python train.py --train_examples=97085 --horizontal_flip=true --cond_dim=192 --targets=["cell type"] --num_classes=17 --hidden_act="leaky_relu" --pixel_unshuffle=2 --nesterov=true
Rows from block 14 of a small class-conditioned image diffusion model, named by matrix and row number. Rows with one number belong to one channel. Each number is 200 + 20 x the weight over its row's rms, rounded and kept within 0 to 999. All counts start at 0. After the name is the row's rms in percent of the matrix's.
After each channel's rows are labels from the 100 images, of 14848 (inputs lightly noised), where the channel reaches its highest value: "strongest on" is what is common among them. Only what is clearly more common there than usual is listed. The data: microscope photos of single blood and bone marrow cells.
# convs0: first 3x3 conv (model.decb.1.1.convs.0.weight, 128x128x3x3, standardized in use, each kernel summed), inputs 0-63
# convs1: second 3x3 conv (model.decb.1.1.convs.1.weight, 128x128x3x3, standardized in use, transposed, each kernel summed), outputs 0-63

convs0.89,088,215,154,200,198,183,242,213,223,172,191,210,192,181,238,208,207,196,189,222,176,195,189,199,226,189,194,192,192,221,209,167,200,194,191,216,228,187,197,219,194,188,208,222,199,234,195,177,191,222,196,217,187,202,215,188,195,168,200,218,151,215,206,202,175
convs1.89,101,216,220,178,200,188,204,208,142,163,163,183,172,188,218,211,208,210,190,147,210,204,257,195,210,217,194,201,192,205,226,171,220,197,166,234,173,211,199,201,220,211,198,201,230,213,186,211,213,202,222,199,212,159,207,191,185,229,229,187,211,176,189,199,198
strongest on: cell type: segmented neutrophil; smear: peripheral blood

convs0.5,080,182,205,188,188,199,234,187,189,213,227,208,200,234,152,205,182,200,240,178,213,194,226,191,203,186,207,226,162,195,183,197,194,182,221,175,170,208,233,172,169,203,190,188,190,176,211,180,154,212,216,184,193,242,195,208,191,194,198,211,181,219,207,212,184
convs1.5,089,185,199,220,191,195,194,191,180,244,185,172,205,189,225,207,175,221,193,210,174,197,204,220,189,216,208,199,191,180,195,196,217,193,211,218,186,189,257,208,218,240,169,204,189,175,207,208,236,204,215,196,234,168,205,209,222,206,228,206,190,179,213,202,210
strongest on: smear: peripheral blood; cell type: segmented neutrophil

convs0.68,136,209,185,197,212,222,208,224,188,170,197,180,186,228,206,185,205,217,221,196,212,203,216,210,237,213,202,191,229,186,219,195,196,206,169,210,162,192,230,179,193,192,247,199,208,181,197,194,191,203,199,195,216,204,205,200,205,193,231,183,164,180,205,178,186
convs1.68,100,197,203,198,169,200,216,232,199,232,238,209,230,213,208,203,219,218,212,210,182,189,190,191,154,186,208,221,212,196,225,214,184,230,200,184,230,165,177,217,187,189,142,228,207,224,215,197,179,191,195,223,175,184,203,211,196,217,208,206,178,205,218,173,205
strongest on: cell type: erythroblast

convs0.117,119,200,215,199,204,194,205,191,210,234,177,207,204,188,205,210,196,179,186,191,188,222,168,185,197,193,227,135,180,207,193,87,209,208,184,205,194,230,223,185,186,203,196,213,202,183,225,203,178,188,183,180,214,189,205,198,209,217,206,204,194,188,195,201,191
convs1.117,133,205,175,224,244,172,191,167,215,174,208,202,206,199,194,169,205,228,180,210,208,207,181,204,263,199,206,149,185,214,195,170,191,189,175,211,225,226,185,224,171,197,171,199,207,185,195,206,208,195,195,225,197,191,205,221,181,222,215,234,191,193,201,201,183
strongest on: cell type: erythroblast; smear: peripheral blood

convs0.47,104,193,168,223,217,209,166,187,209,182,187,187,172,219,234,222,195,199,210,217,186,207,191,194,174,220,194,196,224,208,236,222,190,191,191,183,196,188,179,210,213,219,215,263,234,212,217,192,193,218,175,185,197,181,233,170,193,199,216,212,149,199,200,195,197
convs1.47,082,196,214,173,217,187,224,188,219,199,178,219,222,202,208,200,195,187,214,196,238,186,204,207,181,188,177,171,223,222,197,231,205,188,223,178,194,211,228,193,201,176,231,199,206,179,199,204,190,184,212,193,212,188,200,200,147,217,194,182,176,209,164,194,187
strongest on: cell type: segmented neutrophil; smear: peripheral blood

convs0.77,095,190,191,198,190,188,180,224,195,158,171,206,195,276,230,190,195,209,203,217,206,205,218,195,168,198,199,198,161,188,213,263,213,182,199,201,187,182,170,208,172,191,219,221,194,190,171,192,194,209,196,198,189,173,206,206,178,191,173,213,179,210,192,218,179
convs1.77,098,194,213,172,193,212,225,212,204,210,212,191,187,211,181,202,227,184,199,179,226,209,206,190,183,157,216,197,203,194,219,142,188,207,228,198,200,196,169,195,219,226,150,208,214,180,203,161,197,208,203,254,206,198,217,163,198,201,221,181,187,201,173,213,215
strongest on: cell type: segmented neutrophil; smear: peripheral blood

convs0.93,074,222,173,187,203,219,188,207,205,220,191,129,212,203,227,214,198,202,204,198,193,248,199,178,181,172,226,162,222,194,219,214,189,190,215,211,193,188,154,217,204,193,221,195,223,215,186,214,211,184,217,207,204,214,159,187,193,209,210,169,204,185,209,215,189
convs1.93,095,202,201,171,181,222,185,206,215,202,181,218,218,199,194,198,173,191,223,222,231,193,161,235,277,207,169,172,175,205,153,223,218,214,207,182,217,196,205,224,221,178,184,225,206,158,184,202,195,206,210,178,197,192,176,219,198,197,193,224,209,211,181,215,212
strongest on: cell type: erythroblast

convs0.20,113,179,187,225,224,177,175,190,215,189,203,201,180,190,174,222,208,178,204,190,172,195,188,192,171,218,171,282,204,201,185,206,192,235,207,224,225,236,221,159,187,202,197,242,204,219,226,165,195,226,196,182,186,195,196,212,213,229,207,228,204,171,188,216,151
convs1.20,097,206,184,178,205,211,218,211,205,182,219,221,208,205,224,192,208,177,192,229,221,214,196,218,243,215,220,151,208,216,202,207,186,206,198,170,228,163,179,194,217,129,190,210,184,177,140,238,178,191,213,173,228,170,203,238,223,179,182,181,210,215,227,183,245
strongest on: cell type: eosinophil

convs0.54,115,199,236,209,206,218,169,187,213,173,232,210,175,205,177,184,222,195,172,213,205,197,187,206,215,217,216,172,168,211,211,205,191,206,211,208,250,212,203,157,188,171,196,227,193,188,212,167,187,198,218,203,179,205,236,207,212,222,224,203,212,192,197,207,195
convs1.54,091,179,175,211,177,200,210,215,196,226,194,219,220,238,230,216,222,217,236,200,244,195,212,197,164,187,141,225,222,170,208,228,213,211,185,194,199,187,208,237,201,207,226,173,187,204,222,217,195,199,175,190,243,211,180,193,204,168,204,202,193,189,179,176,187
strongest on: cell type: erythroblast

convs0.16,093,199,203,194,190,203,206,209,200,238,217,142,195,221,199,197,201,181,219,134,209,213,172,213,178,209,184,203,225,200,207,195,223,210,197,196,197,207,219,212,187,205,192,190,176,182,185,220,206,206,223,175,219,221,114,195,194,221,191,214,209,209,203,224,216
convs1.16,110,217,195,225,205,180,184,214,189,177,192,235,223,206,209,213,173,211,222,190,220,196,249,182,220,201,206,202,208,219,201,182,193,182,204,181,191,159,187,200,204,168,222,181,247,188,210,188,213,205,227,158,198,203,179,211,207,196,217,206,183,191,171,185,166
strongest on: smear: peripheral blood; cell type: segmented neutrophil

convs0.123,097,212,183,211,239,138,137,192,204,204,191,196,205,176,220,197,206,198,202,234,225,203,202,183,197,243,200,168,197,188,203,201,206,270,192,188,170,193,147,202,188,206,202,207,164,209,222,152,238,204,194,203,206,198,195,205,214,159,208,215,178,213,203,187,202
convs1.123,089,243,235,183,196,183,207,207,180,223,202,222,190,225,157,192,203,195,204,168,142,215,149,198,211,203,151,227,210,217,190,226,189,224,193,254,199,202,185,183,175,195,210,218,197,204,183,233,217,196,187,199,201,208,198,150,212,201,202,182,234,186,204,182,200
strongest on: cell type: erythroblast

convs0.124,084,196,208,212,197,202,193,183,211,201,175,189,127,202,202,180,172,203,178,178,198,197,164,170,182,174,196,190,200,179,191,206,177,176,193,197,185,201,190,196,176,196,194,230,198,202,195,222,173,223,219,206,229,225,195,214,239,237,230,240,199,201,170,231,214
convs1.124,095,170,224,208,228,184,208,227,200,196,215,203,223,231,225,195,181,181,201,176,217,201,184,228,193,182,197,219,208,230,165,190,209,236,225,231,242,215,224,213,188,190,186,227,210,186,205,226,198,215,190,191,223,236,169,203,235,200,226,222,234,203,236,168,197
strongest on: smear: peripheral blood

convs0.42,180,209,190,218,230,205,194,191,213,213,199,208,225,186,193,201,207,201,228,203,198,181,216,200,197,210,185,188,224,206,121,219,195,199,202,196,199,203,211,206,185,205,194,202,208,219,192,196,182,201,200,199,191,210,235,175,136,204,244,197,178,201,192,193,225
convs1.42,145,194,162,193,200,160,212,211,194,191,185,213,233,206,207,233,209,212,168,191,206,212,173,206,146,194,209,219,220,220,251,193,178,189,180,193,188,206,210,222,184,178,198,236,193,169,207,196,193,200,180,196,192,168,181,189,206,205,192,200,207,214,187,207,197
strongest on: cell type: artefact

convs0.29,111,197,199,201,204,203,180,195,194,186,248,202,210,225,191,196,232,197,211,238,206,197,195,216,180,226,233,204,220,170,230,188,174,211,195,208,189,213,180,230,206,211,207,226,215,183,168,196,177,196,190,206,188,161,257,178,186,204,215,175,182,199,213,199,176
convs1.29,072,212,206,204,203,206,239,206,162,211,188,175,191,170,176,182,156,194,172,210,217,185,211,178,221,140,196,215,229,199,183,163,157,195,181,221,216,184,184,201,224,164,181,207,202,163,211,189,200,187,198,162,218,209,212,206,216,209,195,215,179,204,169,191,188
strongest on: cell type: promyelocyte

convs0.75,087,207,242,176,211,216,227,171,205,208,220,162,216,230,160,194,196,166,222,184,233,200,202,172,243,178,219,222,183,231,173,210,197,205,197,192,161,200,210,213,168,225,183,177,182,206,232,206,204,171,190,234,190,186,208,221,180,225,227,222,175,193,189,216,199
convs1.75,095,198,203,200,184,192,201,242,220,214,173,229,185,171,197,167,216,200,192,215,219,207,170,224,184,190,228,207,235,200,203,194,196,223,243,242,198,204,205,197,230,228,200,224,200,215,184,201,217,187,218,229,201,256,206,166,200,208,214,209,228,214,235,186,199
strongest on: cell type: segmented neutrophil; smear: peripheral blood

convs0.59,085,196,220,192,183,237,232,197,211,206,215,225,215,210,222,217,216,210,205,221,175,204,189,214,191,133,197,209,176,185,194,217,204,108,180,182,230,204,232,180,237,182,202,173,182,186,214,214,181,194,213,191,206,211,227,211,196,204,209,178,229,211,194,218,221
convs1.59,086,204,184,225,214,199,192,182,178,220,200,212,172,223,206,222,233,201,227,206,243,207,214,202,210,215,150,203,219,216,191,198,214,213,180,212,223,210,201,216,173,209,230,224,208,221,162,223,199,187,176,229,225,180,190,178,204,196,218,208,196,159,208,178,171
strongest on: cell type: erythroblast

convs0.104,091,215,203,204,207,216,212,161,182,216,172,207,225,185,198,181,220,181,175,188,246,228,195,190,143,186,229,168,206,177,209,208,194,215,190,202,211,223,202,173,201,196,204,217,171,180,235,219,185,187,185,202,191,199,182,151,198,185,194,212,250,177,200,191,203
convs1.104,089,220,214,202,183,193,192,192,173,186,188,213,164,220,202,178,208,169,184,220,210,184,215,219,196,191,221,198,189,192,232,211,218,201,166,217,200,196,151,152,193,186,232,166,208,181,179,206,198,209,192,183,188,204,180,224,203,231,174,175,197,223,221,220,186
strongest on: cell type: erythroblast; cell type: lymphocyte

convs0.4,086,217,211,216,206,213,171,175,205,205,211,207,217,195,176,221,207,224,212,176,207,217,190,230,229,193,218,195,199,201,209,190,195,167,181,201,206,225,188,182,217,217,213,220,186,232,182,176,161,189,193,204,198,170,187,179,223,173,191,175,130,217,189,170,191
convs1.4,087,179,183,194,198,170,186,195,204,174,175,200,236,199,190,165,174,214,169,231,155,189,199,189,164,211,176,183,211,224,194,219,185,192,183,219,168,171,209,198,187,211,148,174,216,204,175,189,175,210,226,184,161,181,184,187,149,188,171,182,174,171,191,191,181
strongest on: cell type: erythroblast

convs0.109,107,199,161,237,200,211,185,190,200,205,179,228,212,150,228,212,206,176,246,198,202,224,187,214,209,189,222,152,166,219,200,218,221,207,193,196,179,206,186,189,203,203,188,206,185,200,216,183,198,199,196,228,199,215,174,196,232,207,199,200,192,233,198,167,206
convs1.109,129,194,209,179,174,168,195,187,217,181,228,213,203,200,226,204,200,246,225,223,186,226,221,190,259,208,212,180,238,213,219,235,198,183,160,219,242,193,206,194,173,186,237,180,224,198,200,198,205,207,222,184,200,231,253,188,197,185,185,178,207,188,158,207,182
strongest on: cell type: erythroblast

convs0.53,096,201,185,210,225,204,186,220,208,193,202,176,205,198,197,189,209,217,199,211,150,226,176,207,233,198,207,163,187,213,184,191,199,187,194,237,193,212,197,219,216,221,220,227,217,226,210,196,191,213,206,222,176,166,202,178,213,194,210,192,134,196,168,181,197
convs1.53,117,195,235,230,180,195,198,169,215,196,186,223,197,203,220,172,227,182,246,236,149,180,202,203,206,225,214,212,180,199,181,174,229,208,181,173,142,186,190,188,204,201,177,200,238,187,210,207,179,214,181,218,197,205,202,149,208,176,214,193,172,179,192,212,224
strongest on: smear: peripheral blood

convs0.69,135,224,185,191,207,225,210,204,188,202,171,184,196,248,169,185,203,204,192,184,218,230,187,225,186,157,217,146,194,210,203,248,200,185,226,234,194,208,189,192,177,192,194,204,200,194,176,202,198,197,223,200,195,250,172,219,184,205,194,206,239,174,204,200,207
convs1.69,115,173,202,213,204,203,173,184,220,223,218,200,190,158,172,184,175,167,212,234,176,190,234,180,170,198,150,232,199,203,200,157,198,163,216,203,170,181,193,228,191,195,217,203,183,226,218,203,195,215,196,218,188,178,227,230,200,207,222,211,188,198,200,230,178
strongest on: cell type: erythroblast

convs0.87,087,218,179,217,182,178,184,205,189,203,191,171,176,216,200,189,243,201,165,163,225,183,156,180,180,199,187,219,179,172,177,173,190,211,202,210,214,219,218,221,215,186,224,241,198,240,153,214,208,226,207,210,226,200,192,209,205,189,196,207,196,178,182,203,207
convs1.87,074,191,179,195,196,203,200,226,214,193,205,216,203,217,211,189,195,189,200,195,220,179,172,195,197,182,187,180,209,169,191,166,200,220,193,196,200,226,197,201,206,185,195,188,172,191,206,206,183,177,196,157,214,225,192,218,173,151,206,200,213,187,222,202,178
strongest on: cell type: erythroblast

convs0.86,140,215,198,213,202,273,184,194,208,211,206,203,190,189,212,220,193,179,221,201,172,231,190,196,159,212,209,226,195,220,184,188,229,195,199,189,187,204,202,221,234,228,189,236,230,188,193,186,198,203,202,181,196,151,218,214,207,177,195,189,209,191,196,177,191
convs1.86,166,231,166,193,231,176,215,218,199,175,209,191,213,194,221,224,211,176,185,200,196,191,206,206,212,207,191,175,206,189,176,189,177,195,198,189,182,243,203,221,199,197,176,197,161,196,210,209,188,198,184,240,182,230,178,216,209,204,193,194,206,212,219,189,240
strongest on: smear: peripheral blood; cell type: segmented neutrophil