config = dict(
    model='class-conditioned image diffusion model',
    dataset='microscope photos of single blood and bone marrow cells',
    train_examples=97085,
    image_size=64,
    horizontal_flip=True,
    conditioning='class',
    arch='unet',
    objective='v',
    cond_dim=192,
    targets=['cell type'],
    num_classes=17,
    cond_dropout=0.1,
    norm='groupnorm',
    activation='leaky_relu',
    weight_standardization=True,
    pixel_unshuffle=2,
    widths=[64, 128, 128, 128],
    blocks_per_level=2,
    scale_shift_norm=False,
    attention=True,
    upsampling='pixel_shuffle',
    init='kaiming_normal',
    residual_init='none',
    optimizer='muon',
    muon_scale='match_rms_adamw',
    lr=0.0074,
    momentum=0.95,
    nesterov=True,
    orthogonalizer='newton_schulz_5',
    adamw_lr_other_params=0.0014,
    grad_clip=5.0,
    steps=9200,
    batch_size=256,
    epochs=24.3,
    lr_schedule='cosine',
    final_lr_fraction=0.01,
    warmup_steps=270,
    weight_decay=0.1,
    adamw_weight_decay_other_params=0.01,
)
Rows from block 7 of a small class-conditioned image diffusion model, named by matrix and row number. Rows with one number belong to one channel. Each number is 500 + 50 x the weight over its row's rms, rounded and kept within 0 to 999. All counts start at 0. Numbers have three digits each.
After each channel's rows are labels from the 100 images, of 14848 (inputs lightly noised), where the channel reaches its highest value: "responds to" is what is common among them; "place" is the part of the image that holds the peak. Only what is clearly more common there than usual is listed. The data: microscope photos of single blood and bone marrow cells. In brackets: how many of the 100, against the usual share in percent.
# convs0: first 3x3 conv (model.mid.0.convs.0.weight, 128x128x3x3, standardized in use, each kernel summed), inputs 0-127
# convs1: second 3x3 conv (model.mid.0.convs.1.weight, 128x128x3x3, standardized in use, transposed, each kernel summed), outputs 0-127

convs0.51:503516471605453470537576553469477457541566465518553515530493475525544456496574506679427467536519475543459550490484583505535420438543527498465458481414538538503474465525474460482529525372444500547545417454460542503520567503503477549597458521567499455478459427506419476606524422410499396443554535436446495445497556427535543470478508502536478504519514562580483499420545550545477528519403
convs1.51:575495550567512573467479521491406492437505547526499506569557450580471466429458564486526505478569460576468490541429422503505441486511370554445448569521545487500461468554494423533486519521433489508436443486376507544572438370536527532488505569485520531483447439495505506499507507519416571461487371432481563496494417522530538529429550576476515524456552445429507497534411434462571507554434
responds to: cell type: lymphocyte (56 vs 15.2); cell type: erythroblast (32 vs 14.3)
place: bottom centre (100 vs 12.5)

convs0.46:497514443479517448475517416429444554476510478529528551562518436446550474471460547440548438483515448467479575534458606509538483517509533459403556528490431542468531512567469493420525410537494488521485475500569411574401452529648576459589659521438543495503544497521528535457532506500576417559475525452604457574535444473492425496473473464454495474494491417462477538513538494482482492592550
convs1.46:459511492514486576464484551430446479476510474468517487493472619606480448500560431458596524503452552503512458592462509498487542442573529577469411509491429491410456484434490514535496486433555590518482490473571546580583573514450546578479437542535406496470531600478516546578508535483539545496516440536531517450528532493543560459493581495558429513442547557406488509549507630452472541605498
responds to: cell type: lymphocyte (38 vs 15.2); cell type: erythroblast (32 vs 14.3)
place: bottom right (72 vs 6.2)

convs0.53:516558455442474548490591517449473389494586498515512501509475531337442503502548475534472614499468494488395524564514512458493492492475495457506489477449492483515585544545489462472544540471527540488488525499580500520497460552531526496470503559438502571561425556534493523547488574423662601497488520485545532495399461538427553548514544425426387386487502497552484479463513456472520450564410
convs1.53:522420522525544537463479597473453516544461530487495507402484538530450490526474530480568482495521465582511418401434483528538481493581426558510567545567504589534417485454580533446608512476545553517583464420479561550553613465487440492515516517514503508469456534479484490534489513476528561578497581513514439563641399537554422569489461442550586433490545468484525500575503498559493461442566
responds to: cell type: artefact (43 vs 9.8)
place: bottom left (78 vs 6.2)

convs0.88:500451440467469545517599492476441533472495486483565549467398455534480421495467546473514525526491494490436497474425495546505582450502525542646468487667494433470584497409476514537504478454442429461417541493510432560475609462465503450444490541476461491562508502537530430509518492390425444451513549464526568523483531539549606468518505427588534583467588461540514476544465520496509558534561
convs1.88:520538565496558377457523545564520465550473454543474504550585523495489474475547473566568539549485536522464489527482452439577463547552418444444454453403477464614506481543652442454432463480434650517465544575519506524515520504498473471533496607507557519481465458494430536480569442521601499536468455413475451518556553498486489500480540555479520514536432556541410581561554481468470542514496
responds to: cell type: segmented neutrophil (45 vs 20)
place: middle right (87 vs 12.5)

convs0.12:472542540488552456547548518512528528441526475515555556470427441489478443523375524440455495523485426355435512521483559590477497533482444511579467470590480479425492530528505510515548528559510533484520440480540457471508406590504563511430537562549525515455500642493524562562470517495600559507509521487396517554454554483450583436510462493491477546397407585456550513492505453509459389469479
convs1.12:447577464438540484479495473553508476494527538481475431516489584525457634551515382538533377532530436440508438469497478459543550474540501488537529513378564479571458531463453450521547498406671487439534512459538488482525500514457442453527436446470508511562469540506463500512504415539444507566546617478550469560501484420601410456409513525502548489573522492535486466467492470550460448511473
responds to: smear: peripheral blood (96 vs 16.2); cell type: platelet (59 vs 1.1); cell type: erythroblast (41 vs 14.3)
place: middle right (51 vs 12.5)

convs0.108:501447462415544579447486498547506475504498505516509523543595468427578485530460423466506515441581498527456521588470542535545360527538403481483410489500397551521542531390468530514537452591479415461532466489490525375560532521461446480554553551527617492446440485501544602491564453475532516470559492492466516501474485560539529422484458510542631451515537559449476490472431478526515481476564
convs1.108:505520490475463472535493440444575471520539466476503476445487401541464469385461528476483546456462466440503486467494466530465453477470521421470642445506586546510495520485515486540311523475554444529568503507491489583480493521484552494435523506591455480468563544480453439587456604498475501467454556425518532481461555498543392508449470464468409539479450377444599460542481553482496516523413
responds to: smear: peripheral blood (44 vs 16.2); cell type: lymphocyte (43 vs 15.2)
place: bottom right (100 vs 6.2)

convs0.111:503494419498488544521420465457445508546510538430525529555487506466484505493480560611440484429437507458550449548525437488533511509527601469492475525532486592525498435485531402483581475469440436522592532546438555476530564469531433491408499485499463520561487513519498512480493488441443538465539556460532420410608461554432451460495547496494444526498612663470521513561475501540460612550388
convs1.111:514437580518448510528499446533506505473423533509524503454538529538495454441528465375500464570531360527475503493557520517480514479417459557453475512490575473499453421505479492491446393595513477569464506473445463452459446462560546438502479517529513534422504519499450543523455507502342479466552460611472471449516574489505446503499581645409577468503509389523600518490481553468499513436498
responds to: cell type: lymphocyte (55 vs 15.2)
place: middle right (50 vs 12.5)

convs0.92:482536401483485486469524470472482492533458507472556499559515510557504425449530497557534504497482547533437571579445412542567496546535536448463579502485530515534465440409536383407549491514541481565579434413437528551459490613497506453546553443510537485493491495524459507527513513565452504435449533494557514449589427456556492562510503419492551614369515569540487540411440561539462511386484
convs1.92:536500470499498526410457544440377466512493504546376445606512505461534534408456459605490547487473568496522426495503526489517475450512508508446531585524536521381464495481462520401495514525422602422554542578510578577552495394573463490443592506577546521467452441476510463560433473503424560479474495469487463507533505515482576460510494469447509444550543471466577568554413509502533509531441
responds to: cell type: lymphocyte (45 vs 15.2)
place: bottom centre (94 vs 12.5)

convs0.19:575549534492456518501449514533570480535472381443532495479538450518571453522461602414629547459505573456500563559536503463559498497459570481480460556498449421470461429512503480411463522472560537547561566430435538579444490510498515553555484519517421596457540534535514577475507551479557353460524489415506448485506422462496461492446481404504483443512422482511538549502549480450550607508504
convs1.19:568472428484490419435474534530502493447487539529384468515499500459468629432514415632453490472570492434573528468575501471531538455431413624495513501506466455563474525482420479556552457504472496440512470467604501423542413521448506479513502356492526472550473527451500530403489457525464557562546509490494468494468536491518398438579524592544475514518497550495583464483530452493462492543447
responds to: cell type: erythroblast (34 vs 14.3)
place: top centre (52 vs 12.5)

convs0.76:509542495483488531572429518560489465568474525546485473464534494498564551474510478535488607560519529511544468476510493530509460516369570476549369433473572468392467495527539632583460497558570422446442457555548475478613494531526458448475446449514469451458549523466438516508541479479426538528570436465471488415512436523500471513514457483574589444603434437488470452520522460564466497508609
convs1.76:509531504457533547471460486427449500493528517574405485546505619624520521478491511504487448477547432524465577482444447503497479546480521550511568586503426570442532516498412500432390466457460488450526503531464498461513457460450427556450570470533555494443424454505498500500476454359448518589510456420521541547555638391516555474545525445519476526476586475424483516444470451512525446566465
responds to: smear: peripheral blood (67 vs 16.2); cell type: eosinophil (29 vs 4.2)
place: bottom centre (90 vs 12.5)

convs0.5:471475495537522565465484398542498407555488498440498475565604600474508480615429490495499492498581543559465546521400502462562550471637527521500490560521450596525577538485424439477407475445457473447500505521471536474454526521436462468425481468511468407461447394527497510441483421434491502445489565491577520555566584536573516528481482520540585523520516451437445444570465516520515528498563
convs1.5:538548472550480472548510544435460490516449401504385527607437470584501470419516480438504433528401514405480556573527474603466469535526563533506637492451422441437500511550620542482572489522472534489442533476525514512522622567494495503459500457569504463513550514498449514488494536491432461532505487615437459510559433524513493477462524412495505433520478498535463550559478536513456441395547
responds to: cell type: erythroblast (45 vs 14.3)
place: bottom centre (56 vs 12.5)

convs0.47:559511467509503505547436545643444488579515493457470491541465464521490445458380586511504471455435562461501493515550525554399576483467430462491545479613556517439482485495482537505502539545393479530494498574543587407484397478417513505488537511433417424583529516566502499478513559502506516414451526455501562504512376520509492544554514519470458559429579487483544473452550465431532564546566
convs1.47:462547492476458431504491560436513490455497547467504470499515501408453471535472429539450459496461514525478511538380480460552497469571487560534465572403539440595439566537483483456392493378576481493504466434449517523579547468513411512491517491541564500446403434491502512490582424488474553557483462471550458516490497443624551394487501472552611504512543559404529487568460577520534494437557
responds to: cell type: erythroblast (44 vs 14.3)
place: bottom centre (97 vs 12.5)

convs0.112:500482529488519478551429459541435525457549515465409467420572488509519451500418513450446621378476459497535552477479547489477416525448504479402506460556488454571458472516502512468557527550480422573482453564443525506554505459532575558582577537465493495467527460589457548524501502512576482468451445582594473450523537488495528486525406583435415456520579557519493530529536487405641536509462
convs1.112:449531533479517571512530405566592506472495526443486479525463521509479509473548473427578456472642422389617469506579471504473486537487507488540464476489559414498470439520418473591541510468551543463502540435543463443507488458428440454463445493407517484597574537553460539539483525570440452602556514456486497537429443484487496611470484527505479557549559476533468482459463379529452504549440
responds to: cell type: platelet (49 vs 1.1); smear: peripheral blood (49 vs 16.2)
place: centre (51 vs 25); bottom left (31 vs 6.2)

convs0.43:488486503456509477482442515446523574484450537495451538508479467428491533461475477365541513592569435501575487560496569507465610454461423581531544438548494433408478490503504551502415496547495545484434456575456450514542423398486542597519608501446510481469415542488516488443479547488552564546475462458497439587592564521589468441547521511529527498480543442457548458490449530619512535530435
convs1.43:395526484406554461552491514515523485555470442521492492475464454512494517545476462428471430513475488413532482448462490512520487497531565417477415514418489455488592493432461474575487530453561488458466511530511516447560487719450438545560459461543525497520530558494437488598488472585457508581587538524515434479514436564462405540549495457524402478568416473558509498422525518548468503562500
responds to: smear: peripheral blood (69 vs 16.2); cell type: myeloblast (44 vs 1.9)
place: centre (97 vs 25)

convs0.36:573524534479503510520502506553450538475551479514535462572463451544570497537383510547496451525563515416451579562464582495422486516408513464511489500487501502595585588507469531497488456505486471421448490575472466461482419590469477411515511469526547414492481469467385617422471616521519548465573397474447468562494580472503528439560492516459536509492529442492562427551505515528556387486525
convs1.36:451546464487494420401510514445572493572531486504474513487539492501471554522513484600536470503519385399547466394434500452529556465515479480504507473423455608477536563489502479499457554487611531517470479381600510510473581619406463513566579415504468536450469561490535432485505501559621492542453544520537519518477519452603486503515467487572554459542492554437497532566456534438474490456510
responds to: cell type: segmented neutrophil (57 vs 20)
place: bottom centre (34 vs 12.5); middle left (32 vs 12.5)

convs0.23:432479426517516469571495512464483471498500519523495491467512491438593479484487558562418623451449457503453522448467459566458534533505535528525439470477532594433431479420537483510425501515488490512422493515555498508535516578498622545534565473500498569614437528535515493470496652493423510500576553451437436450488509479428524522556520520531560491603503512377536492513553418434540389447466
convs1.23:414500483426543467415538545563556498490579512507465479492521477496455489525517532620533454560494514438492499550503537427530505510561517414491496568431468441599478532539470442455532514513540576409536469514534506588570560403471410476527428577423580536472459496481481455483518458602569543545445542567508532510559382524552489484485584438538472549505472594570433603478535540541450488510508
responds to: cell type: erythroblast (33 vs 14.3)
place: bottom centre (74 vs 12.5)

convs0.11:472498501562370467550453395449534525577574581503542519497582448576433412474553558496436483531467514574497418535417475528421435449567513518398521543578558480460506497468524532452563538503475471540444461553520507458480583509548543603491599532465503497538458439540469483460413492530546572444445463474433545479461487547483534510561443486425495531501607557491407480529437535468474544515491
convs1.11:445528519436493411434519532518541515537460449527528452434518551401483500545510512532530553554524436426468464482560553460513495507470570423534453451487551572499435545578509465548472474509600586536585544483495461599429516551475445487556537447546484498442575461522435500504581507529412508476509547494522548555489346491529504445353608534531474544530468412521478537504563451504472478484594
responds to: cell type: segmented neutrophil (66 vs 20)
place: centre (75 vs 25)

convs0.102:494460485520454474541511490489398479448516498405464493578397500518456562521452503505497560562476489505441477391531540605508499449476618649513504492542442509461512524470551569468540445492439607565440527436417512393538536517490537546420535504495433569427533428533453507546465533465534457516632519476500423484478533531473591579599487538474529504536458466474509492477501509422481476541532
convs1.102:458481520405564509426551519524596484500472426544510488511538470391461474460482511561611467557550449450579469545470518530551529477477548410507472482467587520607432481547541427564465557455556480459477491568477469628454492392509422452538497532528547509553501495485507477454503461541516554578498527519521533573538434529535424449415642514537453497484575504500426580493529466526453521528566
responds to: cell type: artefact (28 vs 9.8)
place: bottom left (64 vs 6.2); bottom centre (30 vs 12.5)

convs0.67:530458484523511421524517467362385483563421470520489605462502423571553467507489572477498527458434511494378554477463499580517536529503532455477540494642441473475550528543528547505556545584492440487459504498534475525510488530544488550497551485504524493493387511563585509460492505482544474344486434518487456484468518522453464486549552414592570483478489569515441590433469561498559429474500
convs1.67:468628483440590573504515509551502498557513517491489461512530579528472554490544419461546459507533440502474405483505433441544486459506412490491479498470617593599471537508455445480411506437588575465488545438488499528508530430450463476490516506536524520536550450499505483576548443549443556589564632423547454512527527450565423521458556590490552486561541399487461517532555457530439489536549
responds to: cell type: erythroblast (33 vs 14.3)
place: centre (62 vs 25); bottom centre (34 vs 12.5)

convs0.56:528560530439496512474456562505491574493519511493502546432560482432510494596544515474491661417547420423420447519429444521584570469521532582539463546460501568483421508519556404479472524557538455556517481459580484480521493467427493485535519576451490413537458500465507445488562486453455537573485435444553497510494459538480488567496539577586565599568460504374500422452473489482456456466473
convs1.56:489455522607488569493536491545502509539481569489525480398525552540498456508551533440463504555383565475579478556606533579500448551482420452472422527564432436567574408500495569525490473483398478534453559535532453524458536510545540464528452541566556511502540487495559508525531436506454446424491500610471521510457503526406510562555440514499527473461526482665454566465589511500445548523515
responds to: cell type: lymphocyte (34 vs 15.2)
place: middle right (50 vs 12.5)

convs0.25:530483624551575491413435479503530604472491524566577507491556522521450541493460454487442570426514501458518491505493584514521466555491478526479536515567486487504400457492452507451488485587503514488482510508441477605453537484400429537512535490572585458507297547520443570545491506406446478419524547473521548560535477536454493524499365507467429490582503485431476513500493506563535449530515
convs1.25:474575481518506587534451585386532499512529471456546574469504524510549517445536552479552519458464447503488575634454462502476449525550460546539571502408492522501573553510541538486547431489477512550567521506516508421497510496489501545501476422632494459495531608485495498515557577438569504450470562541545451457535499530495565510532556481492601479407530450604678472505558480449495501512436
responds to: cell type: lymphocyte (48 vs 15.2)
place: bottom centre (100 vs 12.5)